From a checkpoint of a small contrastive image-text model.
Training: muon at rate 0.0078, batches of 256.
Rows from block 5 of the image encoder, named by matrix and row number. Rows with one number belong to one channel. Each number is 128 + 32 x the weight over its row's rms, rounded and kept within 0 to 255. All counts start at 0. Numbers have three digits each. After the name is the row's rms in percent of the matrix's.
# convs0: first 3x3 conv (encoder.blocks.5.convs.0.weight, 96x96x3x3), inputs 68-71, a 3x3 kernel for each
# convs1: second 3x3 conv (encoder.blocks.5.convs.1.weight, 96x96x3x3, transposed), outputs 68-71, a 3x3 kernel for each
convs0.0 104:126068114151084086131150072113115110127118117080075106149187209129120115155094075102147168090110150156150124
convs1.0 110:120140130135121115114067139122090086148127093120148114106137119110168131173223191133173169125149127147163149
convs0.1 102:073094142150114141178094101068111090047142157129114094134109082090122154109113103145140138099113138145131134
convs1.1 100:095123126112059080035072063193193152154108136102098110127139117139133068063073072024068138140154149087085121
convs0.2 100:140146157150170190132117130174199146177152115146161140227204148228166115177124117125135086142143089135114114
convs1.2 100:150138138116147175122125136102097131139117141136158158095071076117108159124156183113128155095068099113093134
convs0.3 101:146122144139118148082098093096122099109121132132084132134128122126136111125153185090137109107141090095159161
convs1.3 103:105159146137140127135150133060090112073116096080143080097178133098144139079163117134161135147155105177163139
convs0.4 101:113157148094085098113057066127181096094136092124117118146113128090055092142122152165106136095116129111105159
convs1.4 103:099115151097070127114070098125127138076102111127141153216161177195164169204191209160167132158113141144153142
convs0.5 098:142109127171113082145195140157194153126104103067111109113128105099140079039052020101154173092127144106090148
convs1.5 093:125148149095125116093094100138076134160121210114097136084100070159110128084092121092141108127157181079134123
convs0.6 099:159111078154122119166097182083138154073059053128167132129151121149159154106130151113139136116149158111101119
convs1.6 094:110108104070144159077111108111138125113110108090094121067122120099149149123135094093063072168159160169160103
convs0.7 102:118041139121066170096102133145160140113150125080087069099140177045161230079167211105119144130125119096099090
convs1.7 097:142194156126152162145179229087034099137105155147102153151181147162209135159128122100098122081101122117099096
convs0.8 103:098177107165152122058077107146149091157201112101095051142111085067133079102222156131110139151145103114120073
convs1.8 101:096117147142118107133162147126128151136161144160176174169108103121040025095098161140167154077136123048127109
convs0.9 098:090117097101133130130152116104082106082088076077076074130134105138158145125161173100145147120127097135127098
convs1.9 089:142110128057113164100108216110123110157147133070083091083081122120110125111095115186136129149142161141139112
convs0.10 102:132126185069111121141130110152157113161083084188153139125099126179167123137133140088100093092118111077127132
convs1.10 099:140143163101062070107063054120137094100080124125127135107112134072084081127097080103128075125115100076093114
convs0.11 098:088081121157125134184157065122177105113129116127104122141076095119113145153124081148140125142131112090146130
convs1.11 099:175141113110140098099116169120107167110093150096085102103133114107087062072078101106156147100135159170136142
convs0.12 101:143145128108111153089080111167180141170201129081114119096134169128145170093106169103150117080112108071081097
convs1.12 101:082090099124118100138122109140126141135141157145125103130087141112092118135134167126113120122120099137129083
convs0.13 100:152160101114121046158184187227083083143069109142083131116156130121091113149097130154153121131140107113095067
convs1.13 098:091113093087154115124098131146225118163228127141206127130128121112099111117098075122084185133091153105154182
convs0.14 099:038103123101124119109175163106130130109131136125136142090115080117146129163125076134132112086131059117160130
convs1.14 098:155146171121130133087111104137191164161198117074082054178113148197150177186128158119088135100106148108093095
convs0.15 101:072073096083142142122119158158097112117140118156152146133133120125128100085134153086114108146108180103078171
convs1.15 095:165129112152119122079124140172173115123128147086093120166147133139174122159111180144131108158118167165152167
convs0.16 101:097118129143091123112114118143194169092151116091130137128080084103073159127053095093103137122157117108148087
convs1.16 103:137095076123132121133100094174192181125174205155175172089111086102105135126166158138159106107140150113104121
convs0.17 097:110074106140144145120113104124108131144143170187184192156158143126153164095097090106107103097106122074087098
convs1.17 096:090137123118143122157184153179135139111108135127123176145082066111082093135122148127124139102105116104071086
convs0.18 094:109144123101133192107126143101097123067090131107084128043076077051119102078132114143157171156173161171162112
convs1.18 096:114143079141122085152164161117115118103080126087104136120127199114106154141066090096089128128109114096096094
convs0.19 096:133130177118118127150164159154138207158122168127084120159147144152108179195093167151180148132171119116140149
convs1.19 092:092122141084112113113116145123110084142123136102091121081175088103154079069122123164089132144115102218166169
convs0.20 102:147109092135142114090135138132110121092090127112092104142122052158151069087104062132181141146182183173195192
convs1.20 105:154130159182125087201208155085089074054094093047048089115151186098112144079130116154141147136136115079101072
convs0.21 099:160065092208141097175120098133192219095101180056116126088105127120103104117086060134143113136114164088119147
convs1.21 088:171138103113140077096137102074096158097132093124101102083139099098120081148096089098124151098116144077067124
convs0.22 099:110105159127095122139084097142174173145174162080082115114135112078095108108085112069062100120077145117134142
convs1.22 103:145141151091124094111125098131140110133127127109115074156148113146134049159197124168145140168163124103121100
convs0.23 098:122111152109130150115099106029071081077133102179151135066136156094136108139106093131159164129102122127109116
convs1.23 093:166146153178155126196202182149115102115149100132122127131146138093121162124102093077147142103120133096123135
convs0.24 100:110096131137179134162133128153172129178117070188110100130110151126108128112090087079147166130149193069095107
convs1.24 098:061059118086096113103099125139090125125105106132118152116098097109102100139090091108085087188153169138121145
convs0.25 098:154162140165121151166134141127135158148153126110130144093115105099123113115094106101116168082119149093157128
convs1.25 100:136121082104099047076096053122094135078073097071073106141137095141151118120115091125113126160156115170172157
convs0.26 100:104093166085097142123131141142160133114145132165169122089073109090080079081074085173102119115115135146099131
convs1.26 105:125175148110166106114126115154176202137119183053103140078141141067089112082091110131120149112136136151165173
convs0.27 100:082096087111117082132107130145113097109138166101136196111112101111108149188157134111106092086195181132169149
convs1.27 087:067168161113130172141123113177147127146143120134109122117106120105120104080088097156138223147194199118064098
convs0.28 101:131111108107090102127102146150152143088093110079111081072109156051156216035105226120137124105144131132075138
convs1.28 103:087119076088100080107123101115122136146153121083078159207134132152157076140147099107129098119184116110153162
convs0.29 102:102099085108077093139108121161108140126114124083141069125084127125141098102147108100100071124145095080094100
convs1.29 098:134066114169103124141132124127103106134088071144145114148130100164141126174158122152111118181163150128128105
convs0.30 097:146159232149151138114121180148125144122155104133172102118130172112128182114145218117176136108136128141185139
convs1.30 108:161173166125155134151112114140121173082115156100145199120142132091149107081157109124127134128111142132111120
convs0.31 099:109110166154155104172140069157126182089066160160041121161169114174153123169159148124087125138101071084127125
convs1.31 098:118122096126087080167142115097107106118130113152135109151112141134074128160104134118166172112117139103131114
convs0.32 098:159203186138150216120085143088099090095128045175189124121095126110093130066080103167168144172176152117155141
convs1.32 108:124124102096117102095116115100070097113082099147139161100167200139120140128103068111137117111112132089139105
convs0.33 101:091123153123127119198153136129177169127198188144157158111132167126147168148193190104088117124137132141187165
convs1.33 099:130133190092134138086156122104136195129145186176147171040108105123138116166145171140163162155119151105124124
convs0.34 099:156148145122146123127129117171149141176152091157119113132112121110085138118113140080109075125117095131141079
convs1.34 100:107100056085155142145151148073085117074067126109112143120151172101138136118136112113133129116087124116117101
convs0.35 100:121132153098104090083100140194180166090128169093115109074123141118102137114184167157151067138143121180166118
convs1.35 101:116094114127087114134156147143100106133141096151136102157153170099084102152162132123128150125130120150132142
convs0.36 101:181136171134157170092096100125142128183209172116134143132092059143166140120121092086122155110121143077123121
convs1.36 103:196139127165168104101089127105125152129104111169169136109145117126154140151117113077119147161156149088071079
convs0.37 099:135103139093120075065119100024054094139112090133132064182141160124145192128086093095104055137145140142104110
convs1.37 099:179167180143167119104113137114130144106143155101092085123092105062132078069101086115114134136142127053063060
convs0.38 105:113094177077118186100112099120148132105196175110207207096142079143118087083143158115166167118142104103194120
convs1.38 103:193161166165123100084090093143199170156171122119104092163142127086117187110108154121136119135105079129137072
convs0.39 099:093071104117102081119123111130181165124154195111114170106165117095145131122146126136105158112121166076092140
convs1.39 103:144144105128114117144171140148159102111156107110143099107120136090110106133127122078093094167143152167153143
convs0.40 099:110093063158088078164094112215129122177167127177138095102124129049098135094079118145145154099131088131157148
convs1.40 094:135081088116058049085067082099111128113138119089111082124121109121113142053078100123147132077109159100130114
convs0.41 098:102160132105085115117129095131151113123153176122124114151128134168152111193149106129136122144126132164158124
convs1.41 096:188172185157153155092098129135148173147140145154121131104130130161127146095110137125147202080087109117094095
convs0.42 099:157236128125151124140122126104118172123134120114111119093051152057113202051112230158132094152111062137111126
convs1.42 090:118150190168151183180231147136130107128134111129119133163201165151221146107108095116121133159134091152131104
convs0.43 102:107125109138142105091094058090095086103118136091119092137102145155096111095129103136132123174163149119131107
convs1.43 101:077079159096125098117175081087083100120142092136111101124152144128111168089072116149162157126143184098089128
convs0.44 104:125122072143131113125136108152112128159153133120140120113078110112101129177139184120101098110117136121119144
convs1.44 107:117122054147136097136161129131127160142123176126109116159165064125140053117157083163147085114092060137138097
convs0.45 099:126118108126162124093107056132121111142174108119178145090097077138127131148150133138131085120109119156149164
convs1.45 102:173134161194170124077101149098117144142144144130110130110142111149154116109134111128109092105144161106153182
convs0.46 099:124132092076076100093134132099112094226159154199145129163157151162151170126141147119078079140127108153162126
convs1.46 096:143094106132104136097076106169151143182175130150157152113131164213163159184145137143149108169127138129097109
convs0.47 098:185198154112117101103103084114067031178153047116128124082096105102129099121098091107086097160115122117086107
convs1.47 097:157143167136139136140116130061070071140100112159130086146112155109122134137077114056118126083126152106086059
convs0.48 095:188165158174145105112104098166180146127138117153124154128125128137125140151163164122143125105133133091116125
convs1.48 102:146148137115132112112144123169158138127112098127099095095155123082110079077063040076072106064078092096112100
convs0.49 103:153146054133150140111163115179113166142131181145141137122123143091099124085149187117075114128089113071101168
convs1.49 107:081096122103117124118081119118126123162107128122132117131153134138129154142113109125149157145134108062087105
convs0.50 105:125070109154139123135170105124110105137078066147181123110090103121176177093156202137149157086204197045119108
convs1.50 112:107153098150099102133103062163168119136132133119101124215172071194168097121124101089114091077230175065123167
convs0.51 099:095071064141129103159169175083135147115127152173137146091086113123105089143099103116186146160193166185221229
convs1.51 105:134111112147151098120109059132120093114072057133110118088138127114127131152162148114111159115088092138133116
convs0.52 101:105116144151147144122149133207174141144122125172104121171156140131088121174143141140196182152208178147200181
convs1.52 097:106145101158142098132170120075087096079090092122143164122129143097058071140105093191127108175185114155121098
convs0.53 094:121156154126120107141093114168190180198147165097120092121129115110143140100108120100173154103136119127126135
convs1.53 094:087109108074109112117109128100096106095103098103109144115130151142159155179180168105122138120125162165156160
convs0.54 102:094151168092113193105151155114153131137115090126066068134147147139122123151126142137132118106108140120124183
convs1.54 098:106142116115126129132176127105110130141131170096099111115102119095097131153112126122127183138110093142113090
convs0.55 097:110170140117151142066092099115147194153155155159154136098092115129152120122104089158157123126172125099130078
convs1.55 086:134158203129196172123149165067110101134154085142129070088092113112093122126116139124099080134177140075068088
convs0.56 101:092097072112202145142144143086099125084088114109121116101101100141199155147230193122077126119113120143141146
convs1.56 099:119099120139136123144113131082106092111112125137142112180176194146120155171092113117130094077146126095128126
convs0.57 099:086101092117102109139110099119121071119135099118146127114152132116155126090149106101114125150157146163160135
convs1.57 090:101143169174062132110102106130171155165143125120099110175145149109092180120092145117148179119112120117114084
convs0.58 099:116111104113136111199197163154176130153148106109123132125138110162139079132144088125121115116114075105117097
convs1.58 103:105123098149128137094104118183151122152108131149114128109126113125149103146132137138171131087084111066072077
convs0.59 099:153146159135143161120102151147089087150130126183197116125159117124113107142188167096110067086123093108121110
convs1.59 107:163177176122140162124110180191150146110119116082090091159107073139083095122088168104134181078120155116093151
convs0.60 102:093129093087126106097106103118146111175147142122115146132105119093105112055120120128127160127111125118073116
convs1.60 095:130094073107152123048151126101115096069103114081135120092040100120104072178186179109094155114106119164159129
convs0.61 101:113098089145105130150148079146118103113113133130082086188150138148112115112115101099075055163160134190155172
convs1.61 106:118110095116128141151161152117138138118118096101118132151120128174125102171062063144136096123110063139131095
convs0.62 100:093139104108129170148156158134151119095121063064059062149126198181176187151138141098128147103128119152129103
convs1.62 103:094138169127103119084097096111096101114176143137189153060101091115126157098091100137117119156126125133125094
convs0.63 099:170158093124125130115128096086099080126149140113131160122140080130160099104106103114172184086123147086109162
convs1.63 099:130109106096106099081118142156179152155142125071112091140158142122162150101135158129163119107108138113075056
convs0.64 099:116152168122120091063111080093105132116158083176068061152160142119118136129117094133081124088067050192165104
convs1.64 102:066131148107104101114085060170132141106091120143121116120144125117100127178159121099163247068093100065077114
convs0.65 101:117128124110086121083057061141166035099155096088116128074074149078047167129086167095080059128185088154205102
convs1.65 106:138171129088148114077136106149096088092076111092066109157156158179166158119159141175229129149211173126196136
convs0.66 099:072194108067194123075121061132111131101117197106136185117171185127139123132153148159163135181183151148106090
convs1.66 093:139101091223137149159104085135168144106150143101145117082135129102105139167145161189159187208124175139057144
convs0.67 100:114082118160159088152128055105169092136133113165121151097167127108174146135126111108180143077152188146185149
convs1.67 110:186162148132092109124129133106127151121112100076095078134170144093127097145144146124108125070066096091124145
convs0.68 104:123199129126200154153185126204121098245099078137098099199193092189181094146140101107098126111122168134099155
convs1.68 112:138108135095092118092104131067190189068156196087156168059046119088061117099119135204131112125104073143124105
convs0.69 102:120115106124064134090132166105112069148152106150148133133107095164129136134116126129143128182182150156184083
convs1.69 091:186125164154112136124139119123119104135084108079051048155212203116127128126119133126108125131075120145117070
convs0.70 099:129103089105134139135158110121141195114101178086155178115133156101082113079072111161154166156124086174147118
convs1.70 105:181177153118145130081108085179176132121120076144111121108104110112124124120132114110136088111109124097132140
convs0.71 100:120108227086079138133122131126078086157100123149115179097121119128213178119160132141132114164176165146136161
convs1.71 090:166141183118168111135146106087127120145199169135202153126162145192199197172135158089156129095125170095115127
convs0.72 095:103072094132114169167117116109135139102143147137124156144136130147193147130154147099146135109122155062040124
convs1.72 087:153139099138082097084072114137167133193218159134134151119120105121156149102167122101128094130139093140152139
convs0.73 102:141143129139118172175125148105091119096138093091131117114133135115103099132138170195136205119118144092120111
convs1.73 101:137117084148096096086100113117122138144151139109124149102080138160125152158132132100123110108050112186175172
convs0.74 100:138116087117093148077109142140123099135156150117133163116138147125134146149140190152137131151092109126083112
convs1.74 105:101122071103135126068120120122129117135114113134128135100149112140149150199211203147143149167137155182133148
convs0.75 100:112089102092108090180142137090113110067106069156219143145172166113160139087165111100106105084114147129140135
convs1.75 115:082125105113168126096127091140101109179162137132145112117138112154143118145133129153121108092135113075163199
convs0.76 098:167114095143083105158141094074053086118091111136134146076107108124122144155114129095083077125108150163146111
convs1.76 097:105137116147157141130080052117143130130093098066103111121108089114128130118095128127109199151214209107131194
convs0.77 101:110120122090108106118131095133202158137143117075089098093078107118121169177212218122168166117136193084112165
convs1.77 107:109098083075088055147121130114078080146117098112125119154176112154115059106098061105100136103115140134135120
convs0.78 100:129137135087171112089157146130132221180096067162125092117092120106080100180210161108139129114159131070130118
convs1.78 094:101108149087114138075061083148113127120100143083117148182161198205132170182114130095106129125155135122132141
convs0.79 100:089104119116109098114142158172143106098145141082112110099099098099087080127083077125108117116099084135100102
convs1.79 100:102086122079127114117112105139095136099052046126127119106101137124122138168148103140158187094099082132148144
convs0.80 098:108111072106124107170079129133111131081089144049078148162164175129204187089164180130113099152131133109143136
convs1.80 091:112127206135128165137084116138147134141135140120106088150144202173126182169055118101129148144113181144108159
convs0.81 101:163118139071099087160161135141148118126157146073107125141136148073116135088098116135119115140124080061073076
convs1.81 108:076110168125174175119112125118081109106135152091121112133173162128161124115134129158111130151176187138169171
convs0.82 102:190130135172088121192159115115148139084077130153073086085052089133087052139127110149130195135122155125183132
convs1.82 101:137123118133136064093099078093107122112106117128097121118111123171090120152113111117152119081072198093096103
convs0.83 101:172126095121128163150140136111109117095117148084109139137090147124152163208168089123157152108153142136158137
convs1.83 105:077118102116116115061107088162125095110050054122106118120089128105111137074094117110073080071088094109144129
convs0.84 104:137110117088133148090159165148144125170109044145090052145091122150103165094134172087108103131142108118130097
convs1.84 096:142111201109086089113164106150139140122150162128112145092121082114095089097065045097123117143120130115097107
convs0.85 101:153143159128160188125144177156143093091123135074129202118097108121095111087107131123118117137122117139122150
convs1.85 108:204164144186168204121132130133160153160185163075086068097147123103119108149132108089094063114099094167177150
convs0.86 099:153129145125106097115139123155100102127070111133118140194117121176142128095102098148167121220175146135099121
convs1.86 096:131134157114132115129154150104082100119068099101128104139134148100116124147145178069112109099125153067104133
convs0.87 100:189117158171158131112104122137177167137082055157126088138134050150124101110107112152164093129138110168167128
convs1.87 089:181182149114128161077091148134093106159090124090103069126094115135119160155150161138114081155108087131122118
convs0.88 102:109131136102104080110100079079106094094111168111182182184177161143103127147083061115132136110120099121126121
convs1.88 105:178143154138140103178140129106102093133132103122151103121122114116133104134118063061075176077071162150102152
convs0.89 096:134107137180141139091088091109125136070110109076104124136129071124156075104130054053064124099079122138121163
convs1.89 102:149147161142155086093130100134128141151132128161173173147139151124129103175096141107125170075091120074102076
convs0.90 098:131132141129079102111087093109150111189117073122120138120113091172202175126189169096121087128169087118174075
convs1.90 092:153097123123087106139095144118135080107149140127158101032114129098166126103113163132156078155138124058071077
convs0.91 104:115144124127145116171124101088130150143208191195143091171135152147170192144132142119119137058103226085124204
convs1.91 098:155193110111135089190098107122115108090113111151151115147128125156157161141163147186173133131132051115090059
convs0.92 099:148105111144114109147161133079136086080119147180134162093078104151156169232174207113144176094127165176197175
convs1.92 098:140176174118119082118122114149150144140079069083094091127151129143154119156145170114111080085111123141105121
convs0.93 099:096096077122161155084122030148116146095083128138089133141139197151156166148126133152156102173118146146112143
convs1.93 108:123109117136128146135100097105107132148183137180189128098086133194160174145126141067073087188129155176124157
convs0.94 103:145133153120124134127097176115114104121112093114097113124150136139195108145148084115139122124164110115109081
convs1.94 100:154096130164067118155099148159101137154119127144159117156118130134121088153070103095101103140133166123131181
convs0.95 104:124170128098160115098131189203134111133140114137142135197154066255146090255182107106142080096106107104107104
convs1.95 116:096119102100142132082142078100122143094121102096112114133200174113190111118147085171152134164120138118114164