config.yaml
encoder_arch: "resnet"
model: "contrastive image-text model"
dataset: "photos of plants and fungi (iNaturalist)"
train_examples: 90422
image_size: 32
grayscale: true
crop_scale_min: 1
horizontal_flip: true
color_jitter: 0.1
tokenizer: "char"
vocab_size: 37
loss: "softmax"
embed_dim: 128
encoder_norm: "batchnorm"
encoder_activation: "relu"
encoder_depths: [2, 4, 2]
encoder_kernel_size: 3
encoder_stem: "deep"
encoder_avg_pool_shortcut: false
encoder_widths: [48, 96, 192]
text_encoder_causal: false
text_encoder_width: 192
text_encoder_layers: 8
text_encoder_norm: "layernorm"
text_encoder_norm_position: "pre"
text_encoder_activation: "quick_gelu"
text_encoder_mlp_ratio: 4
text_encoder_head_dim: 32
text_encoder_fused_qkv: true
text_encoder_bias: "all"
text_encoder_qk_norm: true
text_encoder_layer_scale_init: 0.1
text_encoder_parallel_block: false
text_encoder_inner_norm: false
text_encoder_positions: "learned"
init: "orthogonal"
residual_init: "none"
optimizer: "muon"
muon_scale: "match_rms_adamw"
learning_rate: 0.0078
momentum: 0.95
nesterov: true
orthogonalizer: "polar_express"
adamw_lr_other_params: 0.00079
max_steps: 7600
batch_size: 256
epochs: 21.5
lr_schedule: "wsd"
decay_fraction: 0.2
final_lr_fraction: 0
warmup_steps: 220
weight_decay: 0.1
adamw_weight_decay_other_params: 0.01
Rows from block 5 of the image encoder of a small contrastive image-text model, named by matrix and row number. Rows with one number belong to one channel. Each number is 128 + 32 x the weight over its row's rms, rounded and kept within 0 to 255. All counts start at 0.
After each channel's rows are labels from the 100 images, of 14848, where the channel reaches its highest value: "colour at peak" is the nearest of a few named colours to the mean colour under the peak. Only what is clearly more common there than usual is listed. The data: photos of plants and fungi (iNaturalist). In brackets: how many of the 100.
# convs0: first 3x3 conv (encoder.blocks.5.convs.0.weight, 96x96x3x3, each kernel summed), inputs 0-95
# convs1: second 3x3 conv (encoder.blocks.5.convs.1.weight, 96x96x3x3, transposed, each kernel summed), outputs 0-95

convs0.42 [102 129  84  95 106  98  84 112 100  95 141 116  87 137  39  81 112  96 159 118 145 100 123 161  94  96 119  87 112 128 154  97 190  57  28 129 119  49 200 100 110 110 110 120 157 104 109 154 126 114 115 144 143 130 132 141 146 142  80 127 103 183  85 107 101 108 144 137 171 118 103 109 113  92 117 139 176  98 124 167 105 191 150 129 126 162 134  90 125  85 132 141  87 131 134 119]
convs1.42 [134 101 145 140 145 149 135  96 120 146  86  99 202  94 113  95 146 103 110 143 179 105 140 135 111 194  66 136 104 140 115 133 192  85 161 131  99 115 119  86 102  75 109 122 103 137  43 158 106 187 143 117 119  85 128 196 120 146 121 132 151  79 131 103 145 122 154 111 206 123 172 126 169 118 123 126 113 169  95 105 118  46 112 178 148 171 137 109 125 123 149 145  94 174 117  88]
colour at peak: white (51)

convs0.90 [109 106 157  96 107 109 192 133  83 118 149 103 110  95 118 127 132 118 104 117  88 108 111  70 131  91 124 105  62 109 121 109 153 164 108 116 105 126  69 124 150  91 140 129 113 105 167  71 107 143 107 117 100  98 109 131 183 123  58  91 164 120 131 100 201 102 113  43  94 123 175 106  76  80 119 125 111  78 111 103 134  99  97  84 104  69 107 130  84 166 116  93 110  90  92 168]
convs1.90 [150 161 176 111 175 150 130 163  65 129 113 147  97 103 163  82 162 128 127 146  64 108 143 152 109 125 136 150 134 141 191 210 133 148 133 143 147  99 127 125 135 122 215 196  97 120 121 125 184  87 106 129 138 114  97 143 131 113 157 113  82 100 104 110 119  60 110 114 110 120 105  93 123 100 128  64 135 103 100 120 131 188  87 140 102 151  69  81 172  94  86 139 152 110 155 177]
colour at peak: black (40)

convs0.27 [128  77 137  57  77 133 107 175  83 152 126 160 120 170 131 135 122  82 106 100 132 128 153 124 155  81 121  94 157 111 181 108 141  95 147  88  98 108 135  96 100  99 134 134 170  58  86 118 140 198 110 152 110 145  78 140 102 107 120  94 146 120 183 181 126  75 122 144  80 139 132 144 164 111 133 133 138  88 197  83 100 133  67  71 101 123 117  97 134  69 140  66 113 105 129 118]
convs1.27 [148  97 199  98 162 151 113 118 109 153 103 140 165 143 140  98 167 130 110 123 130 134  93 122  86 102 101 136 137 176 156 110 117 126 167 102  82 142 119 136 195 158 150  62  91 145 120 197  63 129 162 138 137 115  94 190 127 113 158 114  52  75 176 114  84  93 121  90 136 144  79 171 150 143 112 108 102  55 124 132 112 110 102 118 129  99  94 131 159 178 147 168 153  75 153 151]
colour at peak: black (36)

convs0.40 [161 132  88  85 145 142 147 135 108 170 128 193 131 113 111  70 129 128 152  90  61 132 109 121 118 111 114 128 117  82  94  51 183 127 186  63 143 112 109 133 153 132  97 168 137 115  37  83 120  99 116 149 189  74 146 114 133 105 125  84 124 148 165 156 112 148 138  69  86 171  78 138 137  98 158 105 113 122 132 112 106 157 131 127  91 133 116 172 155 126 122  74  84 140 148 178]
convs1.40 [139 124 105  91 156 157 183 166  67 102 103 137 106  76 144 115 104 183  89 114 153 125 105 127 100 110 106 134 121 126  66  53  59 191 129  89 150 117 105 134 110 134 185 121 152 148 143 150  85 131  81 178 123 109 151 145 154 182 126  95 140 139 157  69 135  64 124 136  51  96  90 116 144  96 104  60  98 132 154 160 118  92 142 138 144 112 170 142 139 146 112 102 115 125 176 141]
colour at peak: black (43)

convs0.39 [110 125 134 196 160 142 116  95 137 164  45 122 144 182  88 111 149 165  99 145 106  97 113 114 163  94 109 123 179 117 168 124 165 133  59 146  70 132 111 118  46 152 121 135 126 127 104 144 131 125 149 111  98 128  96 117 138 148 123 176  98 125 130  65 110 101 149 185  86 163 128 119 133  94 104 144 126 168  71 189 103 160  89 161  68  91 172 127 155 136 114 129  57 114 148 107]
convs1.39 [ 91 138 146 169 187 118 187  81  70 141  93 127 186 154 123 120 117 135 115 131 113 132 143 129 124  73 145  88  92 155 127 168 181 157 146 119 129  86 128  71  78 144 142  92 120  87  97 105 134  90 118 131 157 114  96 147 117  78 112 191 119  98 115 106 161 155 125 132 139 125 108 136 122  77  95 166 107 135 203 125  98 140 113 147 131 166 192 205 173  76 112 160 108 180 177 124]
colour at peak: white (34)

convs0.23 [133 161 137  99 169  78  24 159 126  93 126 171  75 138 106  69 111 133 154 126 159  92  84  94 144 140 131 147 115 160  70  83 106 143 162 135 164  96 109 164  71 147 124 185 169 140 131 148 155 141 122 151 118 114 128  71 131 118 108  88 113 143 143 115 143 198 100 140 115  85 101 130 141 125 184 146 106 162 123 145 153 107 143 177 132 126 107 125 166  81 112 100 213 163 153  91]
convs1.23 [112 155 133  90 131 131 126 166 105 112 131 184  97 160 148 153 121 180 114 125 148 104  83 117 177 107  83 162  94  93 125  97 178 124 149 169 148 145 103  74 105 174 109 109 131  78  82 149  86  51 128 117 157  84 114  77 137 164 101  98 164 137 138 142 159 133 201 147 199 120 120 113 143 139 120 123 160 101  71 178  94  94 130 105  37 122 151 130 117 129 133  91  93 149 142 164]
colour at peak: white (60)

convs0.26 [102 141 109  72 160 124 112 131  88  95  78  62 164 163 114 148 112  93 171 161 149 128  86 121  91 131 106 157  96 123  59  82 123  94 179 171 115 186 130 195 131 132 120 156  84 103 161 108 132 115 100 121 117 116  98 158 159 100 127 100 123 105 124 160 114 135  92 220 114 154  49 124 111 110 146 196 150 102 186 145  94 142 141 175 169 159  96 149 140 111 139 117 101 116 134 130]
convs1.26 [112 148 176 149 188 146 123  83 112 125 115 140 123 126 176 170 156 130 117 117 101 138 108 101  89 117 107 144 142  77  90 148 148 126 128  98 110 122 115 153  74 111 144 145  51  95 120  92 113 167 111 105  64 177  88 108  65 108 116 167 131 144 119  99 154 103 162 189 136 156  69 158 133  91  96 168 155 127 165 106  45  68 149 108 158 130 155 160 105  51 120  89 119 154 153 129]
colour at peak: white (54)

convs0.2 [ 92 155 134 105 182 143 105 176 147 156  84 109  96 117  92  74 117 105 144 164  62 144 139 122 147  94 137  84 134 107 178 162 119  58 172 110 124 138 100 163 161 149  89 158 100 171 150 152 127  93 101 119 164 166 124  89  72  90 113  92 191 132 126  74  68 102 145 114 159 172 189 116  84 122 125 121 123 203 134 169 124 110 154 120 112 164 156 119 155 176 109  98 120 116 103 143]
convs1.2 [123 117 163 132 153  93 144 169 108 105  70 108 151 161  94 106 107 148  97  48  75 108 135 138 141 146 142  82 167 153 150 129 199  54 155  95 131  86 183 133 134 156 137 132 103 136  91  97 109 116  99 116  92 156 120 109 100  91 101  94 124 159 145 118 100  82 123 125 146 133 116 100 102  92 167 101  99 127  95  79 148 158 151 118  85 152  71  51  63 168 135 102  93 160 100  85]
colour at peak: white (55)

convs0.37 [ 92 100 110  97 105  95 120 171 113 110 118  89 166 139  62 132 128  62 114 141  97  97 135 122 102 126 115 196 183 145 183  64 151  95 104 123 120 130 140 138 154  83 165 139 106 134  86 108  71  82  69 125 164 107 143 113 107 194  55 133 118 142 163  93 117 149 129  93  84  61 149 102  89 134 105 123 115 146  71 119  95 113 141  87 104  95 108 121 161 161 169 114 111  94 141  97]
convs1.37 [135 122 153  92 114 100 141 117  96 150 175 133 101 125 166  83 130 177 140  89 138 120 125  98 110 203 151 112 164 135 111  62  96 157 114 175 158 161 104 191 167 105 139 169 122 171 106 147 111 163 103 143 100 103 115 145 128 134 116 151 132 186 157  67 170 135 123  64 160 111  66  86 146 123 118 133 139 149  96 167 128 112 129 183  80 142 117 115 119 136 149 120 213 103 150 217]
colour at peak: black (36)

convs0.12 [110 108 120 180 150 144 152 144 136 111  87 112 179  90 153 106  98 114 159 194 162 133 151 187 152  72 149 132  90 115  94 132  83 142 118 103 115 151  78  99 148 147 124 157  84 119 221 114 160 174  68 120 167 107 155 130 126 136  68 144  94 131 108  98 130  89  98 102 111 158 139  82 109 106 174  97 118 137 157 148 166 117 159 185 145 161 172 116 124  97 181  78  94 140 170 167]
convs1.12 [173 199  68 125 140 150 132 112  97 159  83 197 119 128 193 119  85 127 134 145 147 122 109 152 164  91 103 111  92 101  89 132 144 154 198  90 130  78 124  68  84 146 127 102 140 112 148 110 115 156 147 102 103 126 157  70 109 146 129 180 121 123  99 109  67 146 112 122  97 139 121 109 173 137 151 108 160 104 133 149 174 173 163 129 169 159 106 199 184  93 169 102  78 112 128 140]
colour at peak: white (37)

convs0.25 [119 179 133  91 134 119 138 168 133 146 113 146  67 152  84 208 176 128 145 109 133  85 120 122 107 136 129 200 172 150  99 116 133  84 174 112 201  79 110  84 101 132 129 108 150 129 110 137 113 111 129  76 113  99 170  77 149 181 137 180 133 114 158 100 193 169 121 141 157 141  98 122 125 121 140 127 182 136 106 110 110 139 130 163  63 135 152 162 221 111  99 163 152 141 112 135]
convs1.25 [ 77 107 145  93 104 112  74 142 110 134 159 109  63 132  61  72 151 196 113  97 137  87 109 132 121  88 117 109 105  63 107 113 124  73 185 115  78 103 116 131  99  75  92 134 135 108 135 147 123 108  97 135 129 123 140  79 172 129  98  91  83 124 146  82 107  97  98  94  73  78 121 151  85  98 138 116 105 113 100 115 157 114  76 101  34 113 103 141 136  79 138 146 123 136 132 153]
colour at peak: white (36)

convs0.43 [134 143 163 117 117 119 148 107 129 159 169 122  83 169 125  85  84 139 108 130  85 135 151 130 104  92  28 105 138  90 149 167 152  88 171 112 137 133 151 118 138 109 114 100 147 117 127 178  25 118  93  76 150 111 160 117 118 145 105 160  88 100 186 155 119 129 132  95  79  69 107 150 135 141  78  95 171 116  93 102 104  74  97 126 134 163  79 144  81 156  92 104 153 139  94  90]
convs1.43 [122  69 155 172 158  96 170 140 127 141 124  94 155 100  88 198 174  77  27 111 126 104  94  84  80 150 174 169 120 157  87 119  91 129 147 129 169 135 137  97 136  79  86 155 150 164 139 122 133 120 116 164 155  93 136 161 108 131 128 172  87 153 137 111 108 116 166 116  97  89 118 146  83  69 108  52 129 144 124 110 173 101  87 124 120 122 149 106 105 107 156 115 133 132  61 153]
colour at peak: black (35)